Rows from block 8, named by matrix and row number. Each number is 200 + 20 x the weight over its row's rms, rounded and kept within 0 to 999. All counts start at 0. After the name is the row's rms in percent of the matrix's.
# conv: 3x3 conv (model.blocks.8.conv.weight, 144x80x3x3), inputs 42-47, a 3x3 kernel for each
conv.0,100,184,236,193,163,233,214,184,199,186,200,199,221,171,179,208,196,224,185,200,192,201,197,203,187,179,201,210,188,186,202,184,186,205,203,211,210,212,235,176,198,218,208,212,210,196,211,248,165,246,294,169,193,205,177
conv.107,097,201,209,199,202,198,203,208,203,200,200,211,197,196,217,211,190,189,199,211,207,207,189,185,188,209,209,201,191,174,176,173,169,174,189,177,183,203,207,193,206,206,207,202,198,212,178,171,173,202,218,197,192,201,206
conv.108,099,212,214,214,221,214,217,216,239,227,192,195,195,185,107,135,180,127,163,215,192,208,208,205,206,213,212,216,192,232,222,190,197,206,195,194,206,179,141,188,211,145,161,190,192,191,190,205,199,184,224,226,201,207,210
conv.109,100,204,191,191,160,136,155,184,177,195,203,203,210,201,176,204,197,200,207,210,188,189,204,230,209,203,207,202,186,191,183,170,141,170,179,186,195,206,181,224,196,199,208,204,209,205,172,191,178,209,266,223,186,206,175
conv.110,097,196,195,210,189,196,208,202,179,180,188,190,202,199,207,211,193,214,197,190,182,188,180,174,179,183,156,161,178,193,202,204,218,207,197,224,213,195,216,223,197,208,206,195,208,214,221,236,235,220,209,193,226,213,230
conv.111,102,205,208,229,238,231,231,261,258,252,206,202,206,204,214,194,215,240,237,221,199,217,207,188,196,223,213,223,202,224,218,211,222,222,198,204,206,201,197,197,184,183,190,185,146,169,216,188,190,213,157,176,180,175,175
conv.112,100,187,181,185,226,231,158,202,221,159,210,197,215,208,201,200,219,213,220,192,208,195,195,203,171,202,202,182,218,208,191,204,179,166,209,201,193,192,192,175,217,221,187,214,205,216,246,237,204,234,226,253,230,215,201
conv.113,098,216,205,214,203,186,210,205,182,194,229,237,218,196,222,205,178,191,191,209,205,220,179,173,181,190,162,166,225,227,218,231,230,225,202,209,201,188,186,195,191,186,206,201,202,203,192,189,192,193,204,195,186,191,202
conv.114,098,202,174,197,202,183,183,194,188,188,176,206,181,226,257,228,191,197,195,183,186,176,201,223,202,204,186,206,211,214,200,183,188,177,234,230,206,212,213,217,189,188,205,197,198,202,220,204,200,216,224,219,177,193,186
conv.115,096,213,213,208,199,208,192,201,198,186,197,213,189,220,232,212,233,219,222,200,195,203,182,183,188,197,190,194,202,198,208,177,153,166,202,189,195,225,214,224,223,182,216,220,224,217,210,210,196,212,206,198,218,233,221
conv.116,098,189,200,187,186,209,207,217,221,222,214,216,208,188,185,189,183,190,187,217,199,215,190,189,180,200,201,222,197,208,198,200,209,199,200,208,201,222,205,204,224,242,210,195,193,183,187,182,155,222,241,199,204,215,187
conv.117,099,227,219,216,198,215,199,223,230,207,176,175,204,106,122,126,155,166,159,207,216,224,211,237,215,219,238,216,199,176,187,192,184,186,203,187,199,184,183,186,172,150,160,195,199,206,177,192,175,218,238,209,203,219,214
conv.118,101,204,210,208,219,233,246,209,222,216,211,202,204,147,140,141,171,177,168,184,177,181,220,230,226,214,211,216,214,209,217,180,167,180,199,212,207,200,195,207,192,176,179,196,175,192,195,212,225,272,310,277,201,204,213
conv.119,099,252,212,224,201,194,202,204,168,176,210,202,188,222,214,155,197,186,165,190,197,194,200,192,172,208,193,189,225,199,180,183,184,206,210,205,193,219,201,207,216,223,185,223,211,193,204,205,199,219,210,218,198,178,173
conv.120,100,188,208,209,206,205,206,220,252,215,199,186,203,196,164,180,195,195,197,182,171,164,201,227,204,213,229,216,192,184,170,186,179,182,209,206,204,194,235,213,185,232,207,183,182,190,199,225,206,188,222,200,196,207,193
conv.121,099,185,196,204,176,186,192,189,205,188,213,204,201,197,190,193,197,195,178,188,192,193,146,128,141,190,160,164,242,217,200,274,276,254,221,216,202,211,209,219,195,199,201,212,213,196,216,195,183,178,177,173,228,216,211
conv.122,101,217,205,199,196,170,187,214,213,218,203,191,191,192,195,191,206,223,205,226,235,226,186,172,195,169,131,184,214,204,205,218,221,206,205,226,198,206,210,194,227,234,219,209,200,217,199,200,193,219,224,210,196,173,185
conv.123,103,227,203,209,203,210,208,203,212,174,204,175,199,136,93,131,148,149,166,174,188,154,213,245,205,216,218,202,185,157,183,189,179,212,186,193,204,201,184,195,187,182,181,202,188,185,234,211,205,225,207,194,211,200,190
conv.124,100,211,170,184,188,197,188,197,201,177,205,197,205,227,239,224,193,201,200,196,212,198,173,203,174,169,175,171,204,188,207,243,246,232,219,243,231,210,213,206,198,192,188,195,192,191,225,198,234,159,77,148,208,160,197
conv.125,099,218,239,191,228,248,186,227,222,185,202,205,190,202,214,186,226,211,150,172,193,197,224,228,149,218,234,164,221,208,183,194,189,209,196,204,200,217,232,198,216,240,188,191,205,205,211,229,175,212,223,190,207,208,197
conv.126,100,169,158,186,195,193,197,134,129,145,168,179,169,180,193,179,176,196,183,184,202,176,206,212,195,192,189,189,219,208,222,217,221,219,233,236,231,218,197,233,197,177,202,212,198,213,224,201,201,199,189,193,211,202,201
conv.127,100,198,192,199,187,179,175,226,216,216,204,209,220,186,195,189,209,193,194,190,205,206,219,242,232,210,215,199,194,203,181,187,216,187,202,214,199,229,232,211,207,218,216,204,210,206,177,176,175,196,197,195,205,210,201
conv.128,100,205,223,216,173,202,191,213,181,180,203,211,209,209,192,177,206,181,178,221,190,172,237,197,154,233,197,174,179,196,203,175,213,215,195,224,223,192,188,194,203,172,172,221,204,205,172,186,168,166,198,192,195,186,182
conv.129,100,211,206,223,190,177,190,227,214,221,195,203,191,193,212,198,186,195,205,221,226,215,223,227,217,209,200,212,193,191,201,180,181,186,203,193,211,187,195,202,195,181,205,213,213,211,218,212,211,216,237,232,191,195,202
conv.130,100,195,181,193,227,211,230,204,196,205,203,206,189,245,274,231,231,216,220,211,219,215,239,252,229,208,179,170,207,230,222,188,169,165,188,180,172,189,206,199,215,183,195,225,202,219,196,179,184,180,179,182,200,224,206
conv.131,100,199,199,206,209,218,228,202,209,210,207,216,198,229,239,219,209,224,204,204,195,185,180,173,164,203,189,201,212,232,184,237,269,221,209,241,198,218,216,217,224,216,210,205,205,204,201,180,202,170,166,192,203,194,213
conv.132,102,195,195,192,201,208,185,203,207,202,186,196,186,193,210,211,198,212,210,195,197,206,199,195,188,218,192,208,230,235,223,209,192,198,206,204,190,196,200,196,212,224,221,197,188,195,185,181,175,200,212,197,208,219,215
conv.133,103,153,164,184,180,183,169,198,188,197,175,183,175,187,212,181,191,196,178,171,188,174,216,219,201,205,206,215,235,229,228,199,214,203,214,209,207,255,268,245,193,224,189,200,206,218,238,198,214,207,169,197,207,184,183
conv.134,099,184,194,182,223,235,220,186,177,197,200,208,210,213,213,216,191,185,199,214,217,214,197,217,197,177,201,184,207,217,203,191,169,190,198,183,186,218,218,223,232,232,215,187,210,181,197,187,180,174,164,172,197,213,199
conv.135,100,216,213,225,213,180,194,183,201,191,208,216,214,201,189,194,195,209,210,222,188,202,183,190,192,198,176,178,179,207,199,186,219,216,168,208,210,172,214,220,186,223,204,203,216,213,184,200,206,183,195,198,194,201,194
conv.136,101,196,210,189,186,221,186,255,245,222,196,198,203,183,154,191,198,171,189,209,212,206,205,221,187,198,205,178,202,198,202,201,177,196,188,180,187,191,199,172,204,210,207,184,188,187,191,230,196,206,221,203,188,234,196
conv.137,104,199,208,192,216,221,195,182,189,182,199,208,199,221,219,213,191,196,208,197,187,199,202,205,190,179,186,168,197,196,188,197,189,204,229,197,221,194,199,202,212,225,213,195,203,194,209,210,199,210,211,188,212,225,201
conv.138,100,183,173,184,179,182,188,170,174,172,191,194,188,181,212,178,166,209,158,227,229,216,175,189,188,198,223,205,180,180,180,214,222,210,197,216,206,170,199,174,173,174,168,189,192,197,174,195,190,187,183,189,197,199,198
conv.139,101,171,208,195,205,222,200,226,223,218,193,227,215,204,217,209,220,219,224,193,191,178,197,227,201,213,241,212,195,198,201,201,151,161,191,145,156,184,212,205,192,222,211,189,218,215,165,207,193,179,210,201,193,215,201
conv.140,102,203,215,223,214,203,232,208,180,217,184,200,176,213,191,220,196,144,197,200,188,206,195,182,198,190,184,192,205,218,198,203,210,185,204,202,191,186,195,200,179,142,192,217,196,211,184,211,196,217,261,207,181,205,181
conv.141,105,206,191,194,223,206,213,210,205,224,188,196,190,195,200,191,198,208,209,237,238,236,220,243,232,227,226,233,230,225,225,216,203,203,196,185,193,152,135,157,140,81,127,141,109,150,194,214,202,184,202,188,191,194,197
conv.142,102,223,224,213,187,194,195,194,195,200,199,189,195,197,190,206,184,166,159,210,192,205,193,172,172,208,193,174,211,217,205,193,191,185,201,192,191,187,202,196,172,191,188,163,177,185,201,202,191,205,211,201,179,193,184
conv.143,100,169,185,195,185,219,237,193,221,223,182,183,181,206,158,183,219,179,205,188,189,175,173,189,186,211,228,222,184,192,201,223,211,202,193,207,201,209,204,223,195,186,185,196,190,191,203,195,230,238,244,238,220,214,226