config.yaml
arch: "vgg"
model: "self-supervised image encoder"
dataset: "photos with spoken descriptions (Open Images, Localized Narratives)"
train_examples: 203450
image_size: 32
crop_scale_min: 0.2
horizontal_flip: true
color_jitter: 0.4
method: "simclr"
norm: "batchnorm"
activation: "relu"
depths: [4, 4, 4]
kernel_size: 3
stem: "single"
widths: [48, 80, 144]
downsampling: "avg"
projector_hidden: 512
projector_out: 256
projector_hidden_layers: 2
temperature: 0.1
init: "xavier_uniform"
optimizer: "adamw"
lr: 0.0018
beta1: 0.9
beta2: 0.95
eps: 1e-06
grad_clip: 1.0
steps: 40000
batch_size: 256
epochs: 50.3
lr_schedule: "cosine"
final_lr_fraction: 0.1
warmup_steps: 2000
weight_decay: 0.08
Rows from block 4, named by matrix and row number. Each number is 128 + 32 x the weight over its row's rms, rounded and kept within 0 to 255. All counts start at 0. Numbers have three digits each. After the name is the row's rms in percent of the matrix's.
# conv: 3x3 conv (model.blocks.4.conv.weight, 80x48x3x3), inputs 36-47, a 3x3 kernel for each
conv.0 101:076105125117077109094107119081071083075142103114131110150095160145108136121115127149087144151136115135101126087153122111225162139152146057059088107055120127118107134032113109076104105094112158129127118184131147147133131146114071101087160130118105133105096148143118115140131107129112094060126125106150160155147182144133121146
conv.1 106:110117114095105131119128151142105147149118146145144157116048105122113150131162154145150161148143141149147122124095120096130095114110103094110084120133102129117143141096135107090102112080119134139116130133147111119130116122130132145137125129119080076130000000103084077129129145102126137111148174127130122133145162140140146129
conv.2 096:085083146090132156090128167101080138056113205083106153117137184077170223086085157104128118121096099108083107176160102190083030187131086133148150131128160124136130134125128109122157138127144144141146156173156143142174126123147137123133138124133138114117125183233140130131107096126107094105110099122135118118130133139136122117
conv.3 096:124124111107114111146108146084044086105096098158216139126116110122188105177255157122127115146146108159157116168205199113103136055077087125130125112111104160207134140176116123137112113123126148155135145137135154172125145141155154154144164161164145121103115104088100114156106111082113104098165127151126134115134155138142168141
conv.4 097:131099154168100098125103135115107146070097178135134136132109138091084178157130151123106119108106118131112129135106116133102144158088144130120129142142097130115114119117146139138126122147180114133133101148117118145133128113136095096134103081140139111091134166097130099110116107134122125127105103130136106156206145098187113104
conv.5 099:125145109130152104087109121126084136115060136105092111149159102099117064128119141121169126132145117107113103089076100102024146180138144146119148099060114120107115181231141166171165146151145111140093134106115166141109105129144141165172129152114102174077081163121140137149131191139125188131092117117129194111135214133115122118
conv.6 101:116165145076079119143129167118097115149212181146187180139155157123159147138096117142137128147141135139162154146136128112178138122182131122112136131163190119125104157153143172186166139153172157111109076087115070109119142131140152102087121111102138140121118111174145130151167144147168115097136113117125146120144178117123109112
conv.7 100:098142053066076077086096103133147119157174121142157122110139122132192122124127105123142131140158165122110138121137113098196088097124097108154120121224115097093090143178145133141118161130146090113134078102099113121118129129150136073131105099118102110114123189124142141113092111094154181169151158152140133100098126096142165141
conv.8 100:150149132095113106107117086104143113153095102123090134127137149113111120122103131138116152156126146147124153106134099180140131151100155135126124139095105125138102111173113139193122131116131109096103097124103179099145123173128205255220178145170115127122091154109136146152142147137113143096130073130132120094111137055099088083
conv.9 102:166161146144178119138117103134116123137060115129166137126143125122208135116150110132118111104037034111128076128162151161049159119151109147051127109000105136149141127095126155110137107103109122139117095106138119139129133146138128050132139140134117108097144133110125122121116127133103180146095088108127119122164222141122132116
conv.10 113:134125137150170132141130126114133108119128108124129120108128111130148135136122130138120110143127091127128118130126120136147119128156125114118121103129129115139131126023120000000017043000083132138115139199111108103107119128136132145128127135133165150149058047088097089144119108102139121088129113113167136157114100145138082151
conv.11 100:086102130136106155137125149127128116126155156118097119129118128154167134147117106155145134151103132151176155119133124109113119101112117098112107109095128100088114090081125105036110143136138123078106140107107129114111115062113093087098119067118126142112141122139159152143168117122188194163120165148138129139085017117117080139
conv.12 101:159137155148136141130116106134117109144135109156187140142091130108083118120134146103070113111021098130106127147147138161159131124155101109120119101136131132089132149118129165151127138152124119146132128151109135157112115063107107000083116115110185186141136195176108116118124073082115085078125194114119151133112185140111178140
conv.13 102:104149116103167163125170127123099121163157134131122118110067120124098121116138112132121142101069186146121118128120127090111110129135089155176141130142123111078132139162133133157154126141117153112169171116192144154146133102102108046123132089147115161136131194158149157130128148138157139186128158114117177131145177167146193130
conv.14 105:098086111123080109132105137117154142120201143104153143094086094117136147137145135045053044098048033137107110113136134122151135129114132114115116135208171121147130097082105144120145118086129111144108093125150123116099110123110092091100106073114141147108114164159087131093109105081096061105136121133136137132115118115114121120
conv.15 099:104094127090080115133113132125139145155143141130170148138155164149132145143158143137107125116097145111091086115109101122074114135122112111124129149209165113149128121070126156125118149125123136151107177228167117153113142158133141092194118133115136114117118037073143101095141141142152069131142118111145113155137048125136070114
conv.16 087:210147193121053128223158208131143142130127135126130146114123122112113114093103085144145117126118095135121142142144120132090126130115125173132181151115140130119123137089137138113129141106146139140156116133142157126123151141161116114132155157148142163173158100154147140113123121123093118132112131109115124109098108097108099093
conv.17 104:078089141035015111109157115104122102102140104119126119100108121139082093114060123119106121103096112102117131115122105111106096132078106144104148122188162093118073100070110107099110110110097122161156171218173169151125116128131035001059074081087123117101137063126112102118082084099114083118102067111139105124147081147132072158
conv.18 098:133124180220129162165118165099112133121141169138141124125100097160106140138109126156104068112104060094105099139139142164140144173131130153112103086114177109119164152117120189110133163107133088075100165087132148108138122131120168166152151114127142083135158087166141099161110119139194141119154122130121102110132096112106104105
conv.19 102:096101120117157113105113129159173134108052148130111124138117125151208134140183131147121137162102130171122111115141123086093156117141117126107141109097179138120129098117116072056139137133114087103113000066120104079118116106109141123155131129133155137144106144162111128134095121101117191109106094093134117082138137116161151117
conv.20 102:123114120114134108133102142099107115108134126129112134112088106106110094108070094101105105135090073137141132133139138156143145140142151128093116105090113138130129114117102130119127108126152091096113085114114147157159112126106131148121156156143131146119135153115164105143137148139114164128126159154118144116144148115114124120
conv.21 097:123150128110051135102117109094059076088208098083108085151155147146110116133125136147108153133125179129115120127114141085121099136148127099127108111156112117107110095099104056036072097115088134113137104083070131128131141157127104144115098134097100122094134110101084120123106122152110106117123199141145143155119103122130135135
conv.22 100:130146117125165149119139131150149155130121135134154153138118145116071103133130130124130120114146144121125141129139127132136123148141136124115094137130129124138123112122106114215125120134116144121130106095119120106124114143125156136156134129135123079110129100099126101118128127136118117124119102108123146116161255155146241140
conv.23 098:106126133084131097067062124136143106118010102138115099127152118135158110127162131132166154135153157156143128106086108106057147140132117098118115078067129100116141142172172153162196150139146140123093132127085090064087152187105177250135141173149084093116055132139130113135126137124136167142128109113088068134044057157105115160
conv.24 098:086099073086189066094158104128136130150100142113109112152185139101140126104108119117113122130100108123124124102122139127087126134125135125101129127118139123150129107105119114109103116108091139096114143097088131119121107102126138117154122105153115102119093138086100084124127089111130091082149133094154133154115120106138125138
conv.25 098:122116110172252110121120125111101125095072077142114130131124141084102108109099124112130142128141097138140113126101115143168132115089118126068114098137133132125131115124122139125157131183131135135141144209116150162139138112143122124117137143138132173112118243183150143137138133134142144132148150157133142143119015123123073129
conv.26 104:073106113084089093127135127105105159130157166106144139121149116085003105090070112137170154125195155105130123114127153089139144120150131129164138132221152094164138178172163142189150161172173092132116138101140135119118132114111090062097109068115118134134145117171157163165125132137124037116145105122120112129140121114152151117
conv.27 100:054064089147094125154146104105151105128172100117119120157082138066009114106078112110115152113143209116148175164159114165151129153128134127107094136105122113123125119116115131178142139183152107041100088075116106095103107139131147205154131154124148069069094077088109118114153095157111099156156194151160122152099072130137110121
conv.28 099:136113120186193147116114093122139100181177137123108110107159136125176152117119131157162108160144108122086099134161134152173132124133120154149129112113111140142134101082080046001058101062118153151115158200114123144152140137157131126140123116136112124131163103085130155154130130096115092096099096130119084153113066183097060162
conv.29 100:130110115112136089164131127153143138173157147125152138106078105117158135108093102111098117142095035141163144126136125108062087094138125128133133147105153141143176145160159155178159124178129084060144122053085115108093117147151143153151109157138153131145181105123150152108109095091149199166150174106138133152129142153118101128
conv.30 098:182132144146117176160152128128124143128127130117121151126121104160157131122134118114127207152171255105108143148144155173172172159140150090099198136090109121110165134116153127128158143108125115094119111105095123114124146129100121116143119123140135139120136139088143137125101126138038111200094128158109115105128163154125121098
conv.31 102:125127141113153131130132144158129158161068127166148163117107119138199138145146130131145128128075082148138146135134126137168135099116123149137143139116140158172161145117153125109134148119170125141139142201155129134150107112096075014075146126131126147156144165140131155156133126131145174143120110116127122141152153153139112139
conv.32 101:134128119118109123099104098113102124161218149117126133173142144136051135160131128136136140108133130123128122098080097111192093109110123143188122136233114095112108197190150171163112158138144136081134098053081110112130120131126114109122127133141137137119099071119118128131138159142103068092107134097145147120136127109121121131
conv.33 092:109074134105082122163138156131126130156188138152162129159164172135108142157142169145164145158174123148151150089061085076037066093102084155112147143119142128096134113093148150149156128127125144138150183133180162146146162171163146112152141156155156102130137083148137136201163144164190177194136122103165147142133112141129089119
conv.34 100:087121096093105102181224153135123134099135111138148147127108125143113146154101125123157149128218145120157156120150121127189129131086122117154124124223130111170124090170113159234176130129136110072166086036095129109124133166132153169147112110125112121137149147136165158109104142121156160176137092133145173155134164127140128152
conv.35 096:130099096140130109146107113158107089227154061161107088143124115150084051112078058151139118145155147122109133086143204045105193105151200126121110167118110141131120136117123145128115137127136143139129124128126132132124148136112126144133114126128115092121148071073113094137158136108148104109128108125121124132134129134116118131
conv.36 102:108104123146067118087117105126166112094184156152126145128123123123069092133113120137116168117095136136127101144157156124245194148091114064079081074049099138078115110149135146176162132143135112127059073152115140087130167138150148255187143173140138139123167181157134141136152122153106157157114107168133107121139035091146160149
conv.37 099:164151140100048093114087098142155150113189129136153139115132123130179106119092123103026082128086112138172144138071121097123062110130102113071138123146150129177110142112170129132154134129136122123125096163125144124105120123141074107152099140155123204126142165119133142111110089085123200163127140139113063115137150118137134126
conv.38 098:162142155080057118106081116162114116122084070147162145140154123144072110129125110106115132118078135123077136113102107104058085079044101149150122138171087116136121125112133140164142146159128160142158175133171127118135139148152131138165113046123127132115172106116185120116117151130123101139131110087119132125145195182138185153
conv.39 097:119104121136153166103081101143174137097105080131129144122162125114149158134145133122159187131159197155131133122069089085062057134109130129137133046000052127116148102135107078111095122110144123095127121107100105114125120110103113157109113099134100133085063077106087099114126151166110160176106108115115150132116129174105073093
conv.40 102:135150122109118146124133138129129118138160129104107116122138135107094142116127118122137126158184160083097109134139135114101105127128132122125136170195148114108121127171148092085112102108104124129157100016110092092161129135120180203145137137112101121141057000110111128120128165142117104153114128124125142101097088138090106109
conv.41 099:097105127194255193128162129137148138153080138117059103134130129134190119125149119153131111118094082098106124134141142162135147128080128114084102147088147143123119116119134107113105120132125120120128135189134165149155118102101118082117094054122114145101119221102117145122140141116135156122112120128114096119090076095135149150
conv.42 109:155140137145136133129123134114072097124132106131135130118102106095101102111110133159140157152163109155159141131102123123139100135147116143127126150196147136113138077091097103107115123119133121164166165128138161180154050022090059028100077141080117121138114128146131105145135179161157152157145140117136146120120139114122135150
conv.43 101:110108136094103115117121138092097111069000104088064103089095111112129098130153149119110128109097108149139122089090138076010141125092134090093119060005088101022108153165170164184175137175135118115149088131142142106133160172162094059130161148156125130155134122114138107128105120132128214145116147127135130119195214152165165133
conv.44 092:099145132074126168094125107128105124139116118145109138180119040162121094150096079153152111138137132134124150111101120155136083106113118121112147114109161116158141105120162125148148105130128153147126124150156156149137134128179101108181129139164136097076176147068128150083144166126158134126135121140178160072179167071164155074
conv.45 100:127079107102082096116105113100091092103093084140151127181155151146125137167145191091097132102112138137141131118156130134110117113135119152123117146137106116126109142141135139078086107116108144140154118088106149143132140127124113067103112086123144173078157169082147181080120127159117108117141141148151121150119080130197147193
conv.46 100:140109123156148139138144136161149123104106109128126125125147145152156145130138128171099069226170000160107049120133134139138105126140147182129102169168095138127125123132114136123110119130116083102129085115134128147145137120118140133125134109100135150132142152140131148123145168098229170051129096092121138119128123106115121121
conv.47 097:175167126178132121186102123091103113105182140111155108117097094103116119090169116104146148135167171118165111100114089109144096108106078128154143140175152128221156135110132140101158178151153109108088082113132148164134140157143121140128182155167085137108091176168096156140122126105080118108119156163134146102082111097066099061
conv.48 093:142149132113132123126133138176238157150150132101087107135030119103053111079053068119129110089078100100126135044046056107100119160180168118096131101100122118130116120104143115118124127125137159160170134146134152128131111098100118085128124099131101170149129119117157116114159130130137106111110112107121130116129113120123126112
conv.49 100:114107096142103116124109115128127133122159131123123121132135115125066075123065078111107124106122128125135123130139141128255179113176110139195152148255185108141108135112131137121114163151145125133132160164111147140143124107132137098121154112146118106108140144112166134130117152156111126141104100123119118138109087118160170157
conv.50 099:136203141142205150144133132102047100086041094113117117150190149175218182179179155105173140128166085133151096147069146088011078149112151101123119141210167128172135125112132131090145129065115161140140118140132123118137133120154118100140116113130092096101096089105132111140127159165109135174066063111122129121137151125129136120
conv.51 098:141147143111074129168179153136153130153181152114112130117128111145131097097086038137204168137212183105090113133165141137203149130122144125192162165255203146187139157119118137121132144123136135135131099131130095155165111117121114113084128097131141137141119159141157145100133122111106075137064038111107127094087116137088111117
conv.52 104:110130135104116122101107133116089134112030113103090112149132141118161140101147136133202149127152159127150117138135140128067136150107133135132118080043112113111101115119131096105115129132109159154140141159147138101117100145118099153099102102114155123125104149117127116124151146154153182145140169120093097107123138093145168111
conv.53 099:123048132160166134155139125122155104125208116130150135168119150117103105102136128105083081111037039165085119116137108147152133136114121118092125171086170139167137124079118124117116116136130171157125180255140173167131142150144106170113122165145141133127098134150134098115119118125089149114118091115141139152113153136152115144
conv.54 097:161141136200207151118080087151121148159159155141156124120065132146165162163160164114102138151161162124145133135147146112099112112138111138148120144131131093123080117178117125122096148107116143112155075028073135116117121151127171160155152204159164093128121042105145103125107117114133138140125091110113144140182230165118056129
conv.55 106:165115135160119097154117111159166147130104093137116112126130122104087111116144133091065122093083120128128145166181150228235181158174173135095100114051071125068146145146134192172153173144126121112121125070108139078122144144130135149103105115106147190160160206171120172131129121124155177147149157125103103134126143148133151125
conv.56 098:152147117145198100139099125127147144155115134133150124146080146100241181106184142139147166122104079110157128148184144181068154154127166137107143117061131115132148110124119147095133125159104129102142128054119142134119111101130137035140120107130156149202151164251138188162117070098126104112116114107121119141122074145124125126
conv.57 108:108137122106140138154174169088098098110158124117121116143141142155088133130120128139152127129162157121124134165168175190224195156174150154153151150200138138167132116124118102131080111110107143122141164161106132116098135163133141136134144152122138070112080000030129044119117143139145128148130120110125128134107075139125062149
conv.58 103:120144161166190147113118140133095131145131158157167145144150120137079104134153127150190114151209170143106137129145136112163162107102119141159139129182139098058118132108111093079113146147150095098115095051095073099136122139105112103112129089126133130115162255167140123138139154139102000126150113117138124114143090126170131119
conv.59 104:168193122157177095149130121167145160147130144137151129135147117148171126125148124127145133119119102147159113175154185117080143114120129112133128126211134097172099156151152168155155193129170103114103114128090104125128108065118100013095126145099145160115130163151145138164134161161118108135132113128136142134136171141119122115
conv.60 097:096131107139205105137165121129136137144153167130132131131123108110085098099123099168247181148153162104037104128144139108012101132079133152210160153205168119152132095158110131131111138138148102106112114131132114128125140145146180150161140098113145139119085102101124131105158136161172023074149058090134141149146097142159128143
conv.61 105:133173156104175118096135104107192155096103115092067095186063101137096093114063085094105134088083105119119126138201124178215180207204173124126124096044077099061098119134120105166106116157120137140178135129121141115112130158125118124122156131131090156171114113112164139127098144157099138139085125113135117119123126119134139137
conv.62 106:112104090134101110106105118097114137048087066083084097121080126102004100121127138107121138150153167128104134100110117082133107087090103135127136118172129125097105103168142139169131126153120114094175084035138097022129113102125132089137110053127136134143118123100117102112125118134174078141157111132132142124138119110116116116
conv.63 101:114142112093177123153148127109142152096123098112125152160122110133153154158120116135140136119186091119111137104086125131131108113115132103121120139100128084116155146119138172191134138102099178131195174119192118129114153154141122132144138182146149136159137143155140152126169150116125144208150098110124100138104198130130144117
conv.64 100:141151144112131131175176143106068132115056091094082104130181144185220161127123120139211159118164117118143117139141142141166145144179142122137134107157131104134099114116113131115130148119127140134126130141124128139139134125138094118122143155152139131152160186161146184125132157155074097103069040102124143127163167141143146126
conv.65 096:112087107148119109134117092118174152082113146102135135137098115123109144109125149053094137119225251074163201133139126111113111096098101104096142125157159115123124142117132142143168110132160119106142120101069135124098097140127106118145098111159185096123199163158117152116047081100000026147070125182111091113119084130121136138
conv.66 101:162099130186096130142125100152063093152206155140137095129116129110076144130129160119110083136165131120112132123113124139142135117101147134158154136133131135126101100070120088052071123075126131190116155194138153197148107072095059029053075056081097117110151110099119142138151160104142155099142144139100091099175237143154108121
conv.67 099:151162146120062169125130121111119122126210111126128118121138124068036091102076120129105117153126107124115101162148151220255196147138122104095112114038064124115144170137126172186181167157137118090107127120135120100111112113111111194110132152128159154160171039162134128142131140162087081110133115103112105114080120134098110124
conv.68 090:137144103177152079141121087128098116104111201103105128095127202127121188084091159070108138089077138095122169115104061136136169128145116145110105128079148175136105137135106127135125133125124120100113144111124121117135123126153157097111156151155105120121138139181137118112093118146092117134101121134094132181099134153096111134
conv.69 098:042103034160173145081137063098129121170176182117135141119136120164196166133157116137139134164113120138137137125154130158173164135155144089131139152153162126150157100122103118090096086117103114103101096085068117131107089072088121066111135096120102155163143134124088132128137133110166150132137140113127178143152161168121172147
conv.70 101:107094137115104079108148127143123090102090147121076101108158112125181137122132117130134141110062116113070145144124115112128150120137137116134129080110166153123110128130131093145119094124103137131096173232129110150134139078099192119100113145128131116134124186124082117091139100102109106106103104138151110127131131135156137119
conv.71 101:134143142122149166150144118146123106183102103135150165109107119174161093152183162107156160103109122123115137113145145155077100134114112123123148170111098109123098120068100136114123105096115142104126145094102156160129130114098048077170124079066094106139071110148109120123120109123157160132137140126111134098082155123083163139
conv.72 102:111095119099041088105078097114146124116206152114121104116104103091000056113058108115139138125154166131133158141177127170255203141190148153148145152181149133126124133130121120119094136138117176153119183175106140153150149149137151182149169166167145080079110000010096065099132122127137073071132135115140146148125071128124106128
conv.73 100:160155136133101107160125133112147136150143139129128118123155129104176119136169143152130155141107088120116097119165115161144173144134121131128142147117130126121118099062082122029113131093133148130154140187227161181148139142133109113097122110108083097135089058142157125180145156145114133135149126126106103101028030044093048076
conv.74 093:150152144138159137087100094118144134127158136158183138109069084118123111192191161080066112120093119126128171090138111104112122111103084096129096104097132119077124129166146140157145123145110095145150074127097134129098148163111137163119123171108095114089093072095133123173081103117109163122176226131095098101111130117138165157
conv.75 099:147151112174156181153151142137152162125139147154126174103146109099117064134114072116132095150116154161099175110143133112148114125145136134169141097093093170148155164223201170231206117196179158170141196208123142161157097102098123170114116160109148166155125159133120167112158114151160137119126141118104128093137115131091074081
conv.76 100:127162122163094137122148123134097103101129100121078104118206158152031109142089159114104103097150151130117149152154150147255147161130134123191163116205168155104132105093120127142097125109126135159165161247145166182132129113143117160092110099122135087138127104157138138128108183222100162121109116131126126141144205123134162149
conv.77 107:131111136147168145111129145115141113124072127140112121150137149132145154130171146132072099103035075135067088069078089054131069098112077144148149120100127140080112149114133133068123169097161084078093000008049093054105123145138132125137119116122127146170095124140114089132108140149114158145145163147129155122145134132123136117
conv.78 099:163131115158073132132118127131191129125245128125133128123117127126055095148080143111052087093036093142144131123116104120189090135163124128134131125146139134115118085102072069023049122108102134123123173173110151121129125105115151160103118091107137177159131051065133135136074072083110079077137148139145127114120000111155104128
conv.79 099:090113116168178172092109104113139111103141114127126123167137156145128154158122124155120138154135161131128152139121139124131124128101120084081084065081069128123120159126157141111149145145134146120151125081111114082108123153142174255165125145121159132138104086131139115107139146148170187169122143127153138137110070127117143109